A small image classifier, trained from scratch: 149.7 epochs.
Rows from block 2 of a small image classifier, named by matrix and row number. Rows with one number belong to one neuron. Each number is 128 + 24 x the weight over its row's rms, rounded and kept within 0 to 255. All counts start at 0.
After each neuron's rows are labels from the 100 images, of 14848, where the neuron reaches its highest value: "responds to" is what is common among them. Only what is clearly more common there than usual is listed. The data: capsule endoscopy frames (Kvasir-Capsule).
# fc1: MLP up (model.blocks.2.mlp.fc1.weight, 1024x256), inputs 86-171
# fc2: MLP down (model.blocks.2.mlp.fc2.weight, 256x1024, transposed), outputs 86-171

fc1.184 [ 99 138 114  84 108  83 108 162 154 137 129 119  80 103 104 151 118 114 145 145 100  92 136 166 139 129 143 139  99 129 137 134 109 101 114 117  93 105 130 161 110 102  54 121 134 130 130 148 159  91 137  95 143 138 110 146 146 146 122 143  77 136 137 162 145 134  87 153 134 127 135 137 137 145 146 114 132 124  83 149 120 105 129 120 137 128]
fc2.184 [181 127 124 110  92 142 108 159 115 100 122 114 134 128 118 107 164 133 126 120 106 133 141 148 131  93 123 132  93 148 109 130  88  93 137 120 188 123 113 131 162 150 126 115 117 133 133 125  97 153  69 165 106 128  95 108 142 166 120  94 195 127 129 163 127 163 144  89 125 145 127 113 124 132 132 140  96 110 170 110 119 102  97 129 130 114]
responds to: finding: blood fresh

fc1.711 [133 135 137  97 119 164  90 159 121 121 152 113  87 118 142 134 150 147 130 115 153 131 149 129 118  98 162 143 144 132 122 141 120 116 119 152 167 122 119 106 119 100 159 197 129  98 137 123  98 142 109 145 141 149 135 184 134 149 156 113  99 118 116 153 139 134 120 141 147 130 154 160 172 212 107  83  95 105 101 113  77 127 140 133 169 131]
fc2.711 [117 108 158 147 128 126 118 102 144 132 135 149 164 144 111 136 114 121 112 132 121 138 125 102 113 160 129  92 127 113 131 119 155 139 150 128 116 124 146 187 143 193  62  93 168 115 145 125 115 126 184 150 101 102 150  87 108 109 160 169 157 158 138 150 130 145 126 100 153 125 118 127  81 112 138 134 153 165 160 101 144  91 128 144 135 118]
responds to: finding: pylorus

fc1.456 [147  99 132 122 127 147 143 145 180 156 112 114 143 185 125  98  88 123 137 146 151 143 121 113 141 144 146 154 118 134 124 158 180  82 133  93 183  96 110 113 110 149 128 120 147 116 132 145  92  83 157 130 148 161 171  86 140 135  92  99 121 118 148  95 135 138 104  55 122 153 154 108 113 146 139  94  96 124 144 127  97 147 137 139 155  52]
fc2.456 [142 126 132  89  94 113 139  83 107 140  74 134 113  81 139 128 182 168 117 110 100 146 151 111 156  93 139 101 110  92 159 131 122 153 121 144 109 149  99 147 105 137 156 161 135 123 124 126 123 145  92 152 133 138 132 213 140 144 150 130 141 150 152 171 122 132 140 160 102 147 115 145 111 120 145 148 103 142 125 131  87 135 133 142 105 185]
responds to: finding: pylorus

fc1.260 [110 133 174 115 143 147 131 158 123 109  93 121 144 134 126 156 147  60 145 175 125 109 139 155 151 114 156  96  98 118 118 143 156 130  87 144 104 171 126 128  97 172 122 150 103 120 118 161 134 117 147 128 107 139 125 118 198 118 145 124 106 103 164 154 176 150 149 104 143 108 135 137 172 147 100 158 137 123 130 138 143 121  78 102  88 121]
fc2.260 [133 149 122 117 145 137 134  90 114 105 123  95  84 148 139 121 104 195 133  76 177 141 113  92 118 120 137 180 150 100 150 149 147 134 149 144 140 112 114 133 102 105 115 142 101 154 133 120 134 130  92 122 194 140 150 107 134 135 102 108 108 120  92 108  90 129 134 145 149 120 105  97 125 115 136 138 113 114  97  63 134 174 142 123 117 122]
responds to: finding: pylorus

fc1.277 [130 106 129 123 158 175 117 138 106 147 161 132 176 122 115 142 136 129 100 165 134 130 138 155 122 114 146 118 107 157 127  77  93 115 131 136 111 124 110  97 115 146 172 127 115 172 115  96 105 152  60  98 151  60 144 126 148 119 201 114  97  97 110 168 131 136 145 133 157 180 127 136 123 129 141 131 156 152 205 116 121 126 148 114 104 116]
fc2.277 [130  94 140 120 129 130 148 124  99 113 133 125 103 106 122 137 158 196 160  78 110 125 149  99 137 110 132 146 144  92 129 103 136 112 102 138 159 115 122 124 144  99 124 166 112 142 130 169 111  95 117 134 146 129 100 165 148 130 159  94 184 134  95 157 103 136 134  86 129 136 151 116 158 149 171 131  87 116 122 135 115 100 173 158 166 150]
responds to: finding: ileocecal valve

fc1.3 [ 90 163 125 114 119 132 141 150 170 146 136 119 117 142 134 134 140  74 156 158  86 118 157 131 143 121 115 144 113 102 122 150 133 123 116 143 169 140 145 186 181 103  77 126 180 106 140 149  90  86 151 152 114 188 144 157 122 127  75 126 143 121 141 139 176 134  85 130 163 139 151 146 128 141  98  72  98 101  87 145 109 125 151 116 153  99]
fc2.3 [140 162 135 109 165 154 139  94 127 120 106 152 140 161 161 125 112 210 150 125  57 140 129 117 138 112 112 138 126 115 106  91 145 145  96 160 169 108 110 113 116  96 106 135 106 149 134 120 128 132 124 120 117 122  91 109 151  96 148 111 157 153 122 173 143 137 141 112 160 134 102  80 113 111 163  90  78 132  97 143 149 117 162 113 143 131]
responds to: finding: ileocecal valve; finding: blood fresh

fc1.51 [ 95 183  95 120 146 135 110 158  85 193 122 138 149 124 118 112 131 100 155  95 171 112 123 154 106 118 124 126 108 116 115 135 137 169  95 112 130  94 115 100  96 151 141 133 137 138 101 150 146 181  90 161 187 108 128 167 148 144 120 141  62 154 122 157 162 189 160 143 161 125 130 137 124 129 117 122 154 136 134  98 158 105 102  86  89 128]
fc2.51 [119  92 144  89  79 123 139 131 145  73  68 131 105 144 136 139 163 183 106 148  87 144 159 174 152 135 145 102 151 110 149 140 115 117 136 132 148 165 133 148 121  96 125 133 158 160 148 116 105 101 167 149  81 170 133 122 145 100 133  93 145 145 141 114 141 127 129  94 129 100 133 116 148 130  81 149 122 138 132 154 129 137 150 134 143 149]
responds to: finding: ileocecal valve; finding: blood fresh

fc1.211 [130 135 172  96 139 144 126 111 106 142 125 117 125 126 169 127 156 101 128 138 138 128 164 144 145 107 123 118 109 103 126 126 137 147 131 165 123 121 116 118 141 128 155 167 110 127 105 110 124 165  96 123 126 161 159 158 196 113 149 134  93 108 126 150 117 163 123 154 134 177 145  92 144 139 131 113 101 163 110  71 111 104 123 101  93 115]
fc2.211 [ 99  79 161 118 131  94  77  80 151 162 159 100 152 175 137 125 143 158 114 111 117 148 140 122 155 103 118 152 103 120 112 148  96  93 142 155  94 164 161 163 184 148  78 151 101  71 101 126 125 141 126 117 142 147 159 102 112 148 109 130 137 107 142  94 135 132 107 124 130 116 155 134 128 151 111 123 150 135 146  96 105 134 123  81 133 116]
responds to: finding: blood fresh

fc1.247 [107 142 129 124 154 113  59 140 126 151 139 127 141 155 120 146 137  88 138  87 122  94 132 164 150 144 153 166  90 109  78 151 143 149 130 110 143 145 120 115 176 147 126 140 145 114 109 190 109 143 127 106 123 119 170 124 173 149 101 129 175 106 157  96 157 147 147 148 121 133 111 127 156 169 121 156 135 107 123 132 123 104 105 123 122 135]
fc2.247 [155 133 135 102  97 128 147 138  97 107 107 105 185 124 166 133 160 138 153 135 126 141 151 118 125 108 157 138 177 113 145 104 129 137 137 159 147  79 125 103  87  80  75 122 146 129 126 119 134 146  91 180  49 153 121 138 118 139 170 116 128 193  47 135 147 107 127 117 133  80 103 108 135 104 115 104 141 162  95 133 122 111 131  92  71 130]
responds to: finding: ulcer

fc1.213 [119 126 141 137 147 134 137 153 169 166 178  96  93 120 145 107 129  98 171 156 150 123 108 132 123 169 122 112 112 133 105  98 139 129 117 140 162  92 134 130 121 131 146 126 100 103 120 135 121 150  93 157 140 131 139 123 155 102 110 129 148 138 104 118  92 167  99 102 117 181 142 110 132 111 133 113 112  98  99 103 123 128 124  76 136  72]
fc2.213 [154 129 114 103  82 172 115 139 146 132  67 125 137 118 159 156 190 142  96 133  93 160 155 126 142  87 118  96 143 139 165 134 114 130 182 184  93 128 127 101 113 109 111 134 135  95 137  81 167 123 129 160 101 144 131 141 121 146 126 113 127 156 174 109 122 130 144 144 130  78 113 123 127 115 160 125  83 134 157 125 114 126 142 139 115 149]
responds to: finding: pylorus

fc1.487 [118 162 120 114 142 115 134  95 114 129 133 116 120 135 169 116 143 135 158  91 154 114 155 110 185 121  95 115 141  42 146 108 141 161  98 183 117 139 137 168 103 102  95 141 137 104 107 155 143 117 142 115 116 156 109 157 139 155  94 129 104 118 113  94 134 134 159 142 135 126 129  82 143 143  83  72 119 160 104 117 112 116 148 109  87 134]
fc2.487 [136 112  72 142 102  91  57 116 147 110 135 116 150 119 143 152 157 108 160  94  87 131 141 115 163 114 128 150 103 118  93 111 139 119 122  92 167 128 147 164 189 143 125 153 127 116 143 124 113 136 159 108 128 131 106 106 120 146 120  79 157  88 178 145 131 121 119  76 137 175 142 112 160 175 154 117  99  92 111 116 128 141 132 125 155 129]
responds to: finding: blood fresh

fc1.600 [129 133 132 109 148 120 114 115  85 138 151 176 120 107 166 148 149 105 159  91 114 125 136 114 109 122 101 154 100 121  91 112 100 135 136 171 130 159 142 173 148 132 153 127 124 106 136 122 129 151 161 107 119 138 115 157 144 140 156 164  94 142 109 147 136 129 135 210 125 177 139 103 144 135 147 143 126 129 141 167 104 115 160  95  83 155]
fc2.600 [134 120 153 103  97 141 139 137 131 139 139 104 101  91 130 159 162 166 141 155 140 154 151  89 150 121 134 144 111 123 137 146 152 111 111 145 145 114 131 128 114 132  69 155 142 164 146 155 117 111 115  99  94 149  95 175 115 146 134 122 180 136  95 146 119 146  93  57 150 164 107 166 135 133 144 138 105 160 124 107  84 119 125 137 128  51]
responds to: finding: ulcer

fc1.449 [137 141 118  76 119 157 108 173 154 138 118 162  96 114 180 176 169 102 146 128  97 139 181 143 141  99 136 139 151 140 130 125  93 144 117 146 181 125 115  91 123  99 127 195 122 142 143 123 146 121  99 110  99 158 106 146 190 155 163 116 115 126 122 128 133 128 128 151 149 124 145 167 171 168 133  83 112 137 117 154  84  74 132 129 129 156]
fc2.449 [ 99  81 136 130 126 127 127  99 121 111 130 125 179 140  82 133 119 134 106  49 121 147 137 139 138 120 153 131  92 103 112 136 119 114 132 114 136 174 149 201 158 164 101 103 166 129 124 120 102 124 139 183 103 142 141 101 131 113 123 149 113 115 131 166 148 140 119 134 125 109 133 123  85 124 167 137 132 142 125 124 129 153 138 131 100  83]
responds to: finding: ileocecal valve

fc1.340 [ 91 143 127  83 147 123  99 156 118 123 152 118  92 183 148 150 136 108 130 121 117  90 168 130 153 116 148 144 100 104 139 142 151 124 119 138 153 142 113 133 126 100 108 157 150 110 121 147 127  85 142 101 155 132 131 154 167 138 158 118 100 124 102 181 163 112  92  94 149 161 128 140 118 144 110 112  94 126 123 116 123  98 138 106 131 105]
fc2.340 [174 110 131 122 137 124 105 106  99 121 147 123 148 128 142 115 136 145 166 162  85 108 143 155 131 131 133 167  99 110 122 127 101 122 116 120 182 165  97 132 182 114 131 111  83 105 114 104 107 123  96 119 144 133 103 111 155 115 118 107 106 107  79 122 148 141 135 112 152 156  87 117 119 154 140 123  65 153 112 131 112 133 128 108 161 113]
responds to: finding: ileocecal valve

fc1.38 [138 127 156 101 139 143 153 145 125 183 143  79 140 137 125 135 143  99  97 155 108 106 127 160 138 158 161 159 135 118 123 150 133 158 101 198 149  94 114  80 129 132 126 140 133 132 126 124 122 124  95  94 118 113 101 150 163 128 132 103 111 126 117 100 144 137 120 124 156 171 157 136 118 118 119 107  48 142 121 122  99 128 142  81 119 112]
fc2.38 [130 130 158 123 118 109 103 156 146 100 101 175 105 129 184 121 136 146 119 111 139 143 113  87 136 144 106 138 119  75  96 119 115 127 123 133 127 137 134 176 119 118  99 119 153 121 141 153  98 103 111 158 127 150 157 143 124 113 156 100  81 102 123 199  98 152 105 109 143 145 140 156 125 142 131 161 110 152 117 120 127  91 151 126  94 131]
responds to: finding: pylorus

fc1.659 [ 92 132 142 139 143 162 110 102 119 134 132 116 157 138 145 138 143  90 133 118 119 127 156 155 148  75 153 119  95 101  93  94 124 166 122 190 100 134 136 152 175 122 158 130 141 142 120 135 142 141 104 121 123 115 135 136 134 113 124 143 133 110 134 151 135 140 166 159 150 198 127  92 137 135  98 137 108 144 162 136 135 127 122  84 101 132]
fc2.659 [157 124 147 110 102 128 144 130 108 157  85 143 129 115 142 139 130 152 116 148 120 116 144 116 131 157 129 151 133 101 151 149 157 156 119 128 158 103  97 126  68 152  92 170 134 135  92 156 101 132 120 149 118 147 125 163 155 170 145 121 125 123 100 154 136 152  80 139 111 140 161 176 134 130 126 127 110 152 130 157 102 126 126 138 114 132]
responds to: finding: ulcer

fc1.310 [124 123 139 122 151  79 139 147 136  95  92 131 127 103 140 113 118 135 151  87 140 100 136 116 160 146 115 126 121 116 101 152 123 123 111  94 172 143 124 123 133 145 132 189 138 123  97 153 108 169 140 111 175 140 131 154 153 139 119 128 163  89 152  99 154 135 109 124 134 110 200 126 191 188 147 135  95 121 140 129 108 122 156 111 133 125]
fc2.310 [160 131 136 143 139 151 152 134  96 130  99 161 115  87 153 123 164  94 117 122  60 131 122 125  82 155 111 134 152 170 107 141 100 122 124 145 106 109 117 118  94 126 137 118 143 123 112 109 115 105 120 126 120 106  98 145 133 144 135 123 122 142 151 141 120 116 147 133 144 157 146 154 123 114 146 119  78 133 169 172 103 149 147 108 130 188]
responds to: finding: blood fresh; finding: pylorus