Weights of a small image classifier.
Model: 7.29M parameters, 48-pixel images, arch convformer, activation gelu, patch size [2, 2], depths [1, 1, 4, 1], widths [64, 128, 256, 512].
Training: 24700 steps, batches of 256, held-out accuracy 99%.
Data: trained on capsule endoscopy frames (Kvasir-Capsule), 42238 training examples, 149.7 epochs.
Rows from block 3, named by matrix and row number. Each number is 500 + 25 x the weight over its row's rms, rounded and kept within 0 to 999. All counts start at 0. Numbers have three digits each. After the name is the row's rms in percent of the matrix's.
# pw2: token mixer project (model.blocks.3.mixer.pw2.weight, 256x512), inputs 74-147
pw2.72 105:473540522507521480493522513534523510492485456467494474483503470529471509458507486489567536500455498511533517497507418485571496518540511485476484503501503510508490464516473445517540456497511522526519489502524480505498503497
pw2.73 073:506509499547456499434502465517475474501472558542490487499478463468528507502525482484542474525498471484469491481503457484500487448510480507477464492467489492543542494544474493496495479490522482527472472522499474471460499488
pw2.74 088:549508516528478515502480491502551478524518452531467451504522489508493517495477479543506470503497490528597463545504504486473495502483521521472504459485500468488464495442501499531521495522451515532473506468543505486498502479
pw2.75 100:519460486530514501507524523499464497476499543498524479500482533477484492527526529485510506483478505511473466513520498537475495487475483506488497483521523532513576512528520465491506510453498500483502499511470470489489498500
pw2.76 100:485505521505503516548480466481451480498495539492517516485513519487544501482512482468443514508484517514529550499449470501531518484490513469510511503503515521512524475523493473463507461502498504509580532501518465492463531537
pw2.77 104:502489498505467503466558524474502538496545475505469486499560503500487547481490464449514498476441502445541515511495490511580494536531469509508538515536490514498504487483502475475528494494546516444519501495496527496454486517
pw2.78 094:465488470452494463531564455497499505503510492493489516515502505497471494481458503465481498467483500505496493470499517488457511486485527520528525480482505468510468472522482490514500543532556514500515472506467488506474506460
pw2.79 110:505533508505510509466482485521472462501489538497460455497520492525514508516480509466498486460513528533540488531517484528488472490472504536477497477443491472487484498469492469512528501531489518547503492516459514494513495485
pw2.80 109:522485499526517531487486526461469528504483518496491488461502501511511491518501534510522480465489551464489501541525528502517482527516483477494528502522512486540537487502492478465460498448515491467525529524515492537465498492
pw2.81 092:524448538473532505479496524466497545512509513503555520474477443511501531479493501488536520517515521481458510448502533494510482525494486457509499539508491497499503518542516521508557520506444493506461528503500501532466498505
pw2.82 099:493480492454535479508457501498502488476501510473544502532496486530486495497488484522550486497509543473498502529485498521469507466473481502516510540518539492518495516490526527472483509534483482497493474475498524495507471512
pw2.83 076:492459504468526468545535500461505450468531457531535556492532529529480532506486496518505511513511504478487519460491582499525495506484520459523494510511491494458456512521517506489521550530484513487516496500496528525491499489
pw2.84 094:495504485542445495464534513511466519510483535492495506502486509503476515482488486485534464488488458500497500518531509487515482505519523530440456508489493524512452508499477517546489507502482533494485517525501478473598517480
pw2.85 109:488489515488519476497468523537451510481496523576521471511530452508512482546509479486519496509505515491497491505517525520485529508496517515539522477535521466500560531495496507498578480478525530438452467493505477517450455508
pw2.86 096:499505500486464487510484505478512477526494471545470560488514472485498463550482535512494506501509499561485478481527479478479520504456480508563532464464467457487494488482504494503480531495484489507450484506496480498485481450
pw2.87 091:511534448535524552494520488515526482499516499476504507516514522519523505488520469558486482550469495448507498526501501516491503483520501501519500498532521499537457546441523511493538521501484495504482512486528492453495468485
pw2.88 103:467506508515474472491497521472483486464479483515458521478517508477431484494467525498485514523470482504496519481532505467510501469543527546490481461496478544462474453496471508468435553529520527441530467513504515456473522489
pw2.89 099:485481559468540525462462512450500523467486500496511472509506452527506504529494491511563560510498533526541527472523498525511500511463444491497532528547495495502497471483498505533530452530527499483468467468506471502456508493
pw2.90 098:495522551517483549538471486514480493472524461523488482497496475495522526502520521558491501561476488500520487490494473521492497519511527500494463459532546496503514525471534547528498479497479499523472474494519463492504477475
pw2.91 115:494485526491499456494491477527484459491513465483486522527529479523459505489444512488522524489471524490510483500534473544494459486498477488505515519533480523504457472490484490531477503521480480536493489515490463521532518460
pw2.92 105:483534548495537547489474537466524496466503443508468506507505454522527505538492519519480549540519515491524498481513477481518517555511505503509517530505467487505508524576551528489438519498512459519474498514530505492493511489
pw2.93 106:470513558443464529464524492522479458437476532501494495519511524507512487516482481478498512434519485517510518505530489474559448521535482508482484515501484486471469455544503450494506466511503484475518509523474486519471497491
pw2.94 110:486496448500482504485502505488506485475541514498546515498477483492519534532496466519503497508495506454496494545483516498500510485541533500525452533549515502506504521507479459527467503491478475509481552508501484495511511526
pw2.95 093:500491439549450502534493442504512492478494500463502519520481544475475499483520531527483471498498490491497496560419510498470502454504505518544518487535558547527546512473539516487459517469519486473521518494502485509533499494
pw2.96 112:471489516501497506527468508442519537508499461516504507479465483486528494499488457474534496502470504531500480476530490495550479489513498501522503509512511491499525542510492482483544457486517547496505513472505485501508512528
pw2.97 104:482497485511515499505515529497451491506532528522542468510516493486513510508512479481567511488500509522477518533508481488535503542490474460529484523508494505499551485573517466493544471456468532473493504496509467532495454504
pw2.98 101:509499512470528493516440495526534506501479526527504514467481474531482485543474527487517503495483533603476533509500500467480471492431425488494534515509501484502529518503465488533564518474495494498484507488462502473478522476
pw2.99 110:493517505539530516520455484524483497514517514507469509488479445515477505507481515551523496483459523517513545521512488484487503536493496502483511545505502490538494529506459495543483499489456500473505521488494481484524545505
pw2.100 106:507520503524468513442508551492500529522507474475493472532502506451528501480508497508519502480506484513512520484527469488523511510510467510534471494488483513446475463501533521502486471511470485536537533505550451486468458525
pw2.101 096:559474461518461481467507513565456481516527512479522487503473495470515500498480495445484475486524468504479509517474506493531480527515510481510488485442508517489492483512486477515535519484480501492471493536495470546551479509
pw2.102 095:527492493511475500464534512542489511541519517450485508515496537468519516456479483477436461480509508470530496462522488516505490457499527493472481487459512507476495495517504488519533512486487511512547480518519559474499539516
pw2.103 104:465481495476533484513506520515468514543480541496502520484512490499482490441470533515501510501451503519481490482524501496512536490469520520485520480511499493531496466484491526519494480505509530521483506502479531499517539542
pw2.104 079:487528523497521514439514511472514535473530489516520475524489499501546536483493484489520472499491490488538480501499493531517484487505528484488451508548497487481435535489503540539509484515494527530483510467532489485534473481
pw2.105 117:483496519486460537468503487483491468534483530488528543476528527488513464542462537509524452505475505530505447548498521477456485487503499529525488481540536483522500544488526521514477484490466499460539503517489492503518505511
pw2.106 107:503451522494538516562510492492516539482447504522509507486498504507514444531508517487499467456463501550500509488507529498493463528451477422472532512512492458529505524514478467482523490500517526452514494488464501503488514486
pw2.107 097:488428482467496434532534539465500472501508481512564539473488491497463492501522488535485514511515510503477520467498534490509539508480496486507496520531519494518492476555510497494522540491496493490500510532511513507463510499
pw2.108 070:569485482527444488479510510529491520543473517528505492486476509452513466533497492495451471522526429561510507520496499467465501536461513516485463445436482505498507494517504545518502522476461502522460502500533511487492517528
pw2.109 101:545522517497490466467522445515481502496523516488471481477508496493472535473494498438491495472483440448500486501497508475498448507523506503498524455486489508490514496501492498499542503483552482523528478507501486520549464483
pw2.110 089:531450485554455531472532493486537486510490474479514491479466553496499497486504519511495480478544466518508455528511541532495466462463543524416486456504507502510540472473484519472530536456486534527505505512499539520530515513
pw2.111 098:437530492488469505518535517447491444470492511555491483525513510494498528546500520501521499509472489495439510521515518485526529492523484515534503483518517524452515502536511461465467516512517529467514519505477475461495442487
pw2.112 111:467503519501500517525492463521495489484460527466505498496446495471474445519507525464478514531504514488459460463486499515497494519527493507491499518553528501511496533532487451504509510503496504503477511508484511493486551489
pw2.113 090:503526518512522479513477490547491474491480522518471473522526489546492502471515500511483461479498487511521480480514494544500475448494485523492567469480524476491486481441517550547531496535520526487472496471454500505537485452
pw2.114 110:479578519479514466542511506496484483499477457484473528512524492520444520448516515541522520487478510497500502519515445494548492508592512502506514529499496485513470467488511535501459444513498505546503521515519475539502490475
pw2.115 105:540484520460520493544465490492505467510515517547520521510506498532509500558457489516489461468512512512527470505519501471444462502455478483521516481522508455506491484491498485539490525511479497524521468485514488497497474506
pw2.116 087:513528506490471489510498518497523474510519462487469532501478476505456494522485527529507513543548443494510477469516495491479481523562530534506502479484481504514513512503535487506458504478461464515479493544511520526527514457
pw2.117 100:499500548497497498540487459522497466522464528493511500480546547533487485491495526450483495464500517498505495471505538513475458515476511466428526479489526472498510517495476466515528518470508486480548501516445508496501546477
pw2.118 108:559482503518506560495533484502522493508501464483485513472509530491526520444476544491462499522526537488480493527506509502504483486482487481470519492479473502513518535488521521515436531455501499519478487498508556494505480531
pw2.119 103:511542557501496516495472507525532452513493449507498460520503534503506499506460503474526535493520521531495515509539431515528506516518449542474461505499503469503497474484496508542505443497480524529487468504475456514486509488
pw2.120 089:509444499499484506530511534492475477496523485522520534482475497525505522516477520483525493490502475465462482458500520529502467503486513497493478501491506490484516501539545441518512498488480496500496483539467524541543532444
pw2.121 113:501460480529515520559518490481538498512489427488489538498466514458498488460514496542473481518450465490469477482464495420483496503500501499532514498556535515504485520537531467470488495506481505462545515486502523499534531483
pw2.122 072:478487514483502521449527474510516487498520508497472537475530503515524539486447494545471475518446514545515487528487520514526495490537512489503506515522514499513460538535481485534544508529523512466499481494517491459475528522
pw2.123 096:482469522485522503493499517493466508486524515450517484473480515514495537453513499462533469471445486509438482497545490480561463463494494490432510539495510536523512459546522436454535506472509508474555499525488508511485488519
pw2.124 080:478469454477536478515482482510482523483501527476559540530463535474490491476532481505502503502455525477456533467484518511542497495524497482515471582555518506513516483515488447485519491499543500443537509479471508520519491522
pw2.125 096:501458521502560482525471457477513563549505505495566488497449495520477522478536475479489511472477512517487499515473497524482508507448515470471469507517518536538509530533514515474501485534501510550544491457496523512494512521
pw2.126 105:534497450514515526501491505508460528494514518471497533480482512467523504443507476485449505489485507462496504505520527510493495469482496493496485533551488572510541482565503492509540514480495486532558507501507522479505529497
pw2.127 112:527484542518481531471530497485529468488515474481506504480501494502511500530502526485464511461507537493506511530479482484518489524501488480468496486495469458481505519505503489532479514499524443521467521511474493507471522537
pw2.128 108:437520524478472538499471488452509491504524476497471470534521505487522489513453509431522536486476517473510470439513470520520511486491498499513468515488494536484498523514516454479492475507507523492502510529509495532471511515
pw2.129 047:532518524501504470479459493511500489505489452523449502505453511492528490479491491505475461543524478490488502534516473473522519561459520489515439455485480567464516452499490555468473492512469479487472454492536517475456499553
pw2.130 099:522459479538462522543528521534480511478493474480516486469488553477490485481483511441495520445444492500484493507494511525514482507455516497477496504502475485503572481513489476494530494451521475498531497490475507511528541529
pw2.131 109:482496476499502528473463498467481529497529509481505521463524483479509500526494525508516502523479528521525487518479509515512491529522510477555516497483487549519503527477500499515498460458493504456450560516500465509506525473
pw2.132 093:523447458488507497516522503515495478488531505500552563474479542506483506538494522476500474493493482510428524501474523517493483503489519467512485531479509481502519517527512480503512533478481490490474502535464516543543513481
pw2.133 103:506501515543518518531466498485496533497467519480511507511507536494510465503562504511473506471484515513488512529477495493518518488478496482486524492508513484492511500455469509492509451519528493489518540461474470488494485518
pw2.134 105:500496479465504493495576522479488517521499509494488486532523508503455508450477519481550463537473467497496507513552490499484492490522471531500504509519517502513468492486548553534514512498483542493529463500529525499526498480
pw2.135 111:495497499497482515518511442439504482501496544516491509472501549497516484502496499482501500541473482488509500445465495466506498532446511510495461487494491498502484531485511490476517494526506483512505509511474559470506514486
pw2.136 110:469518487510517503498493491494567478514495471493492509480492522560512515504520550465533501484494526518457526538511478486478513507489483495502498539480502496478478545503485449470490498483487493515507530515468512512512503482
pw2.137 104:489503522493521502538529474485538551509479473513482483502481494484487490503503498465504528537474492502505497475480483495498484515502482493458516506498503475540477490557501466514546516520516514545493488488502490487480556482
pw2.138 110:504508486530481497512509496497507487511539476486477464529523534524523518503527489524478514504533482447508505487470501500513532498530527470503458508463469543467473530501505502439477537523522490496487521508508537505538479542
pw2.139 098:505489476531540514487476484551490509527483538462520477490515555526544506497501521490516501466525507522487489489488526505525445470534519469473506551493515481548518479513476458475511463481485528501558491516511537538520505542
pw2.140 066:515479517540447497511505497515507520496480485512470488498469473465496466505536507471515494494514502479485496455492464509463476476479518532447487456476528495516535453496537409509472469488495499519513455496503542519498503505
pw2.141 099:455515489499496521480466508560454513471510538463506472540492526455504508505490487488491496505514493456513526491488487494519510456543497513537495522536584548457527479496507496484462469483536527426514498494514436490506479486
pw2.142 049:529525573508466498495460467498484531574495526513513496473495480484489466508493517451448525519495483549479504530498471516460502487466546516482480388503494523517548505516478556514488498487475495563496490480527499471468519462
pw2.143 094:542452515479470476531529516530512508542484514552537515487477514514480462522500495504470439482525447526499506477499524486457499476438495492518510448498504498478480486500478533486493536514514502440494450467488528487494492489
pw2.144 106:488498491485500514439520489503541501478523488473529526486509527523510531533490494501534502511486497538496506523464502482541499493580498465518526497532494517490497492483484503488498460512495466480494523514498459491490464547
pw2.145 086:515488493508507481547514519496525462493529462474494472489507544502492509487502534505490480495470530488515493482484493543516485469498507492471504479511577502521525506451478442534498483487509510468530495495459521537512502503
pw2.146 105:480542513509500480519483496550498460541508515503478495531502504483521519507523465501440536482557487485503533455505490514534523517477503507463458534432505493476471496510449501482471477536515461529516425494499540475497487491
pw2.147 093:500496480479519487544524505488498456472555469521508537508507518532497549481458523522460461507492526493500496487472547517534482500501533466531511511528551477489434504503522524540491539542496501499524513524492535486520479486
pw2.148 101:505506515471520498525477534525491480486492503484517490573453478499492486508506496524518564473527467486505500511547514479493531536512447517517449553502491489476522452538530473472493505503491488523473488476481465553484497519
pw2.149 104:503502495530488494482528490493540470513500472502531504499504539485506489534546476502488530487496493506505517518429507504558509513534507476487491496504468489480485463488501523444538426518525462475496518503481506513485477520
pw2.150 094:475514537516481507457548531514473531498436527458477503495474500489495470477560496497519521508505505528470541540545465492495518526495452503475514503503472515470513484518506501495513475475490515503522509494535491449476503505
pw2.151 103:535485500480471557471541492486493528503499515503486516451528529491498524458506507502491504477480479502488526492494509461502473533499496480464473489475486509519466477560568517500516552508512493510540495489508548510510503511
pw2.152 094:548502554537473543525470533505483499520502499491479511483481461520477491493497516530501503512492467489502466495511477515517493534523502517501506441511505495536498528449540536487482481497481468523465482493499504513464491481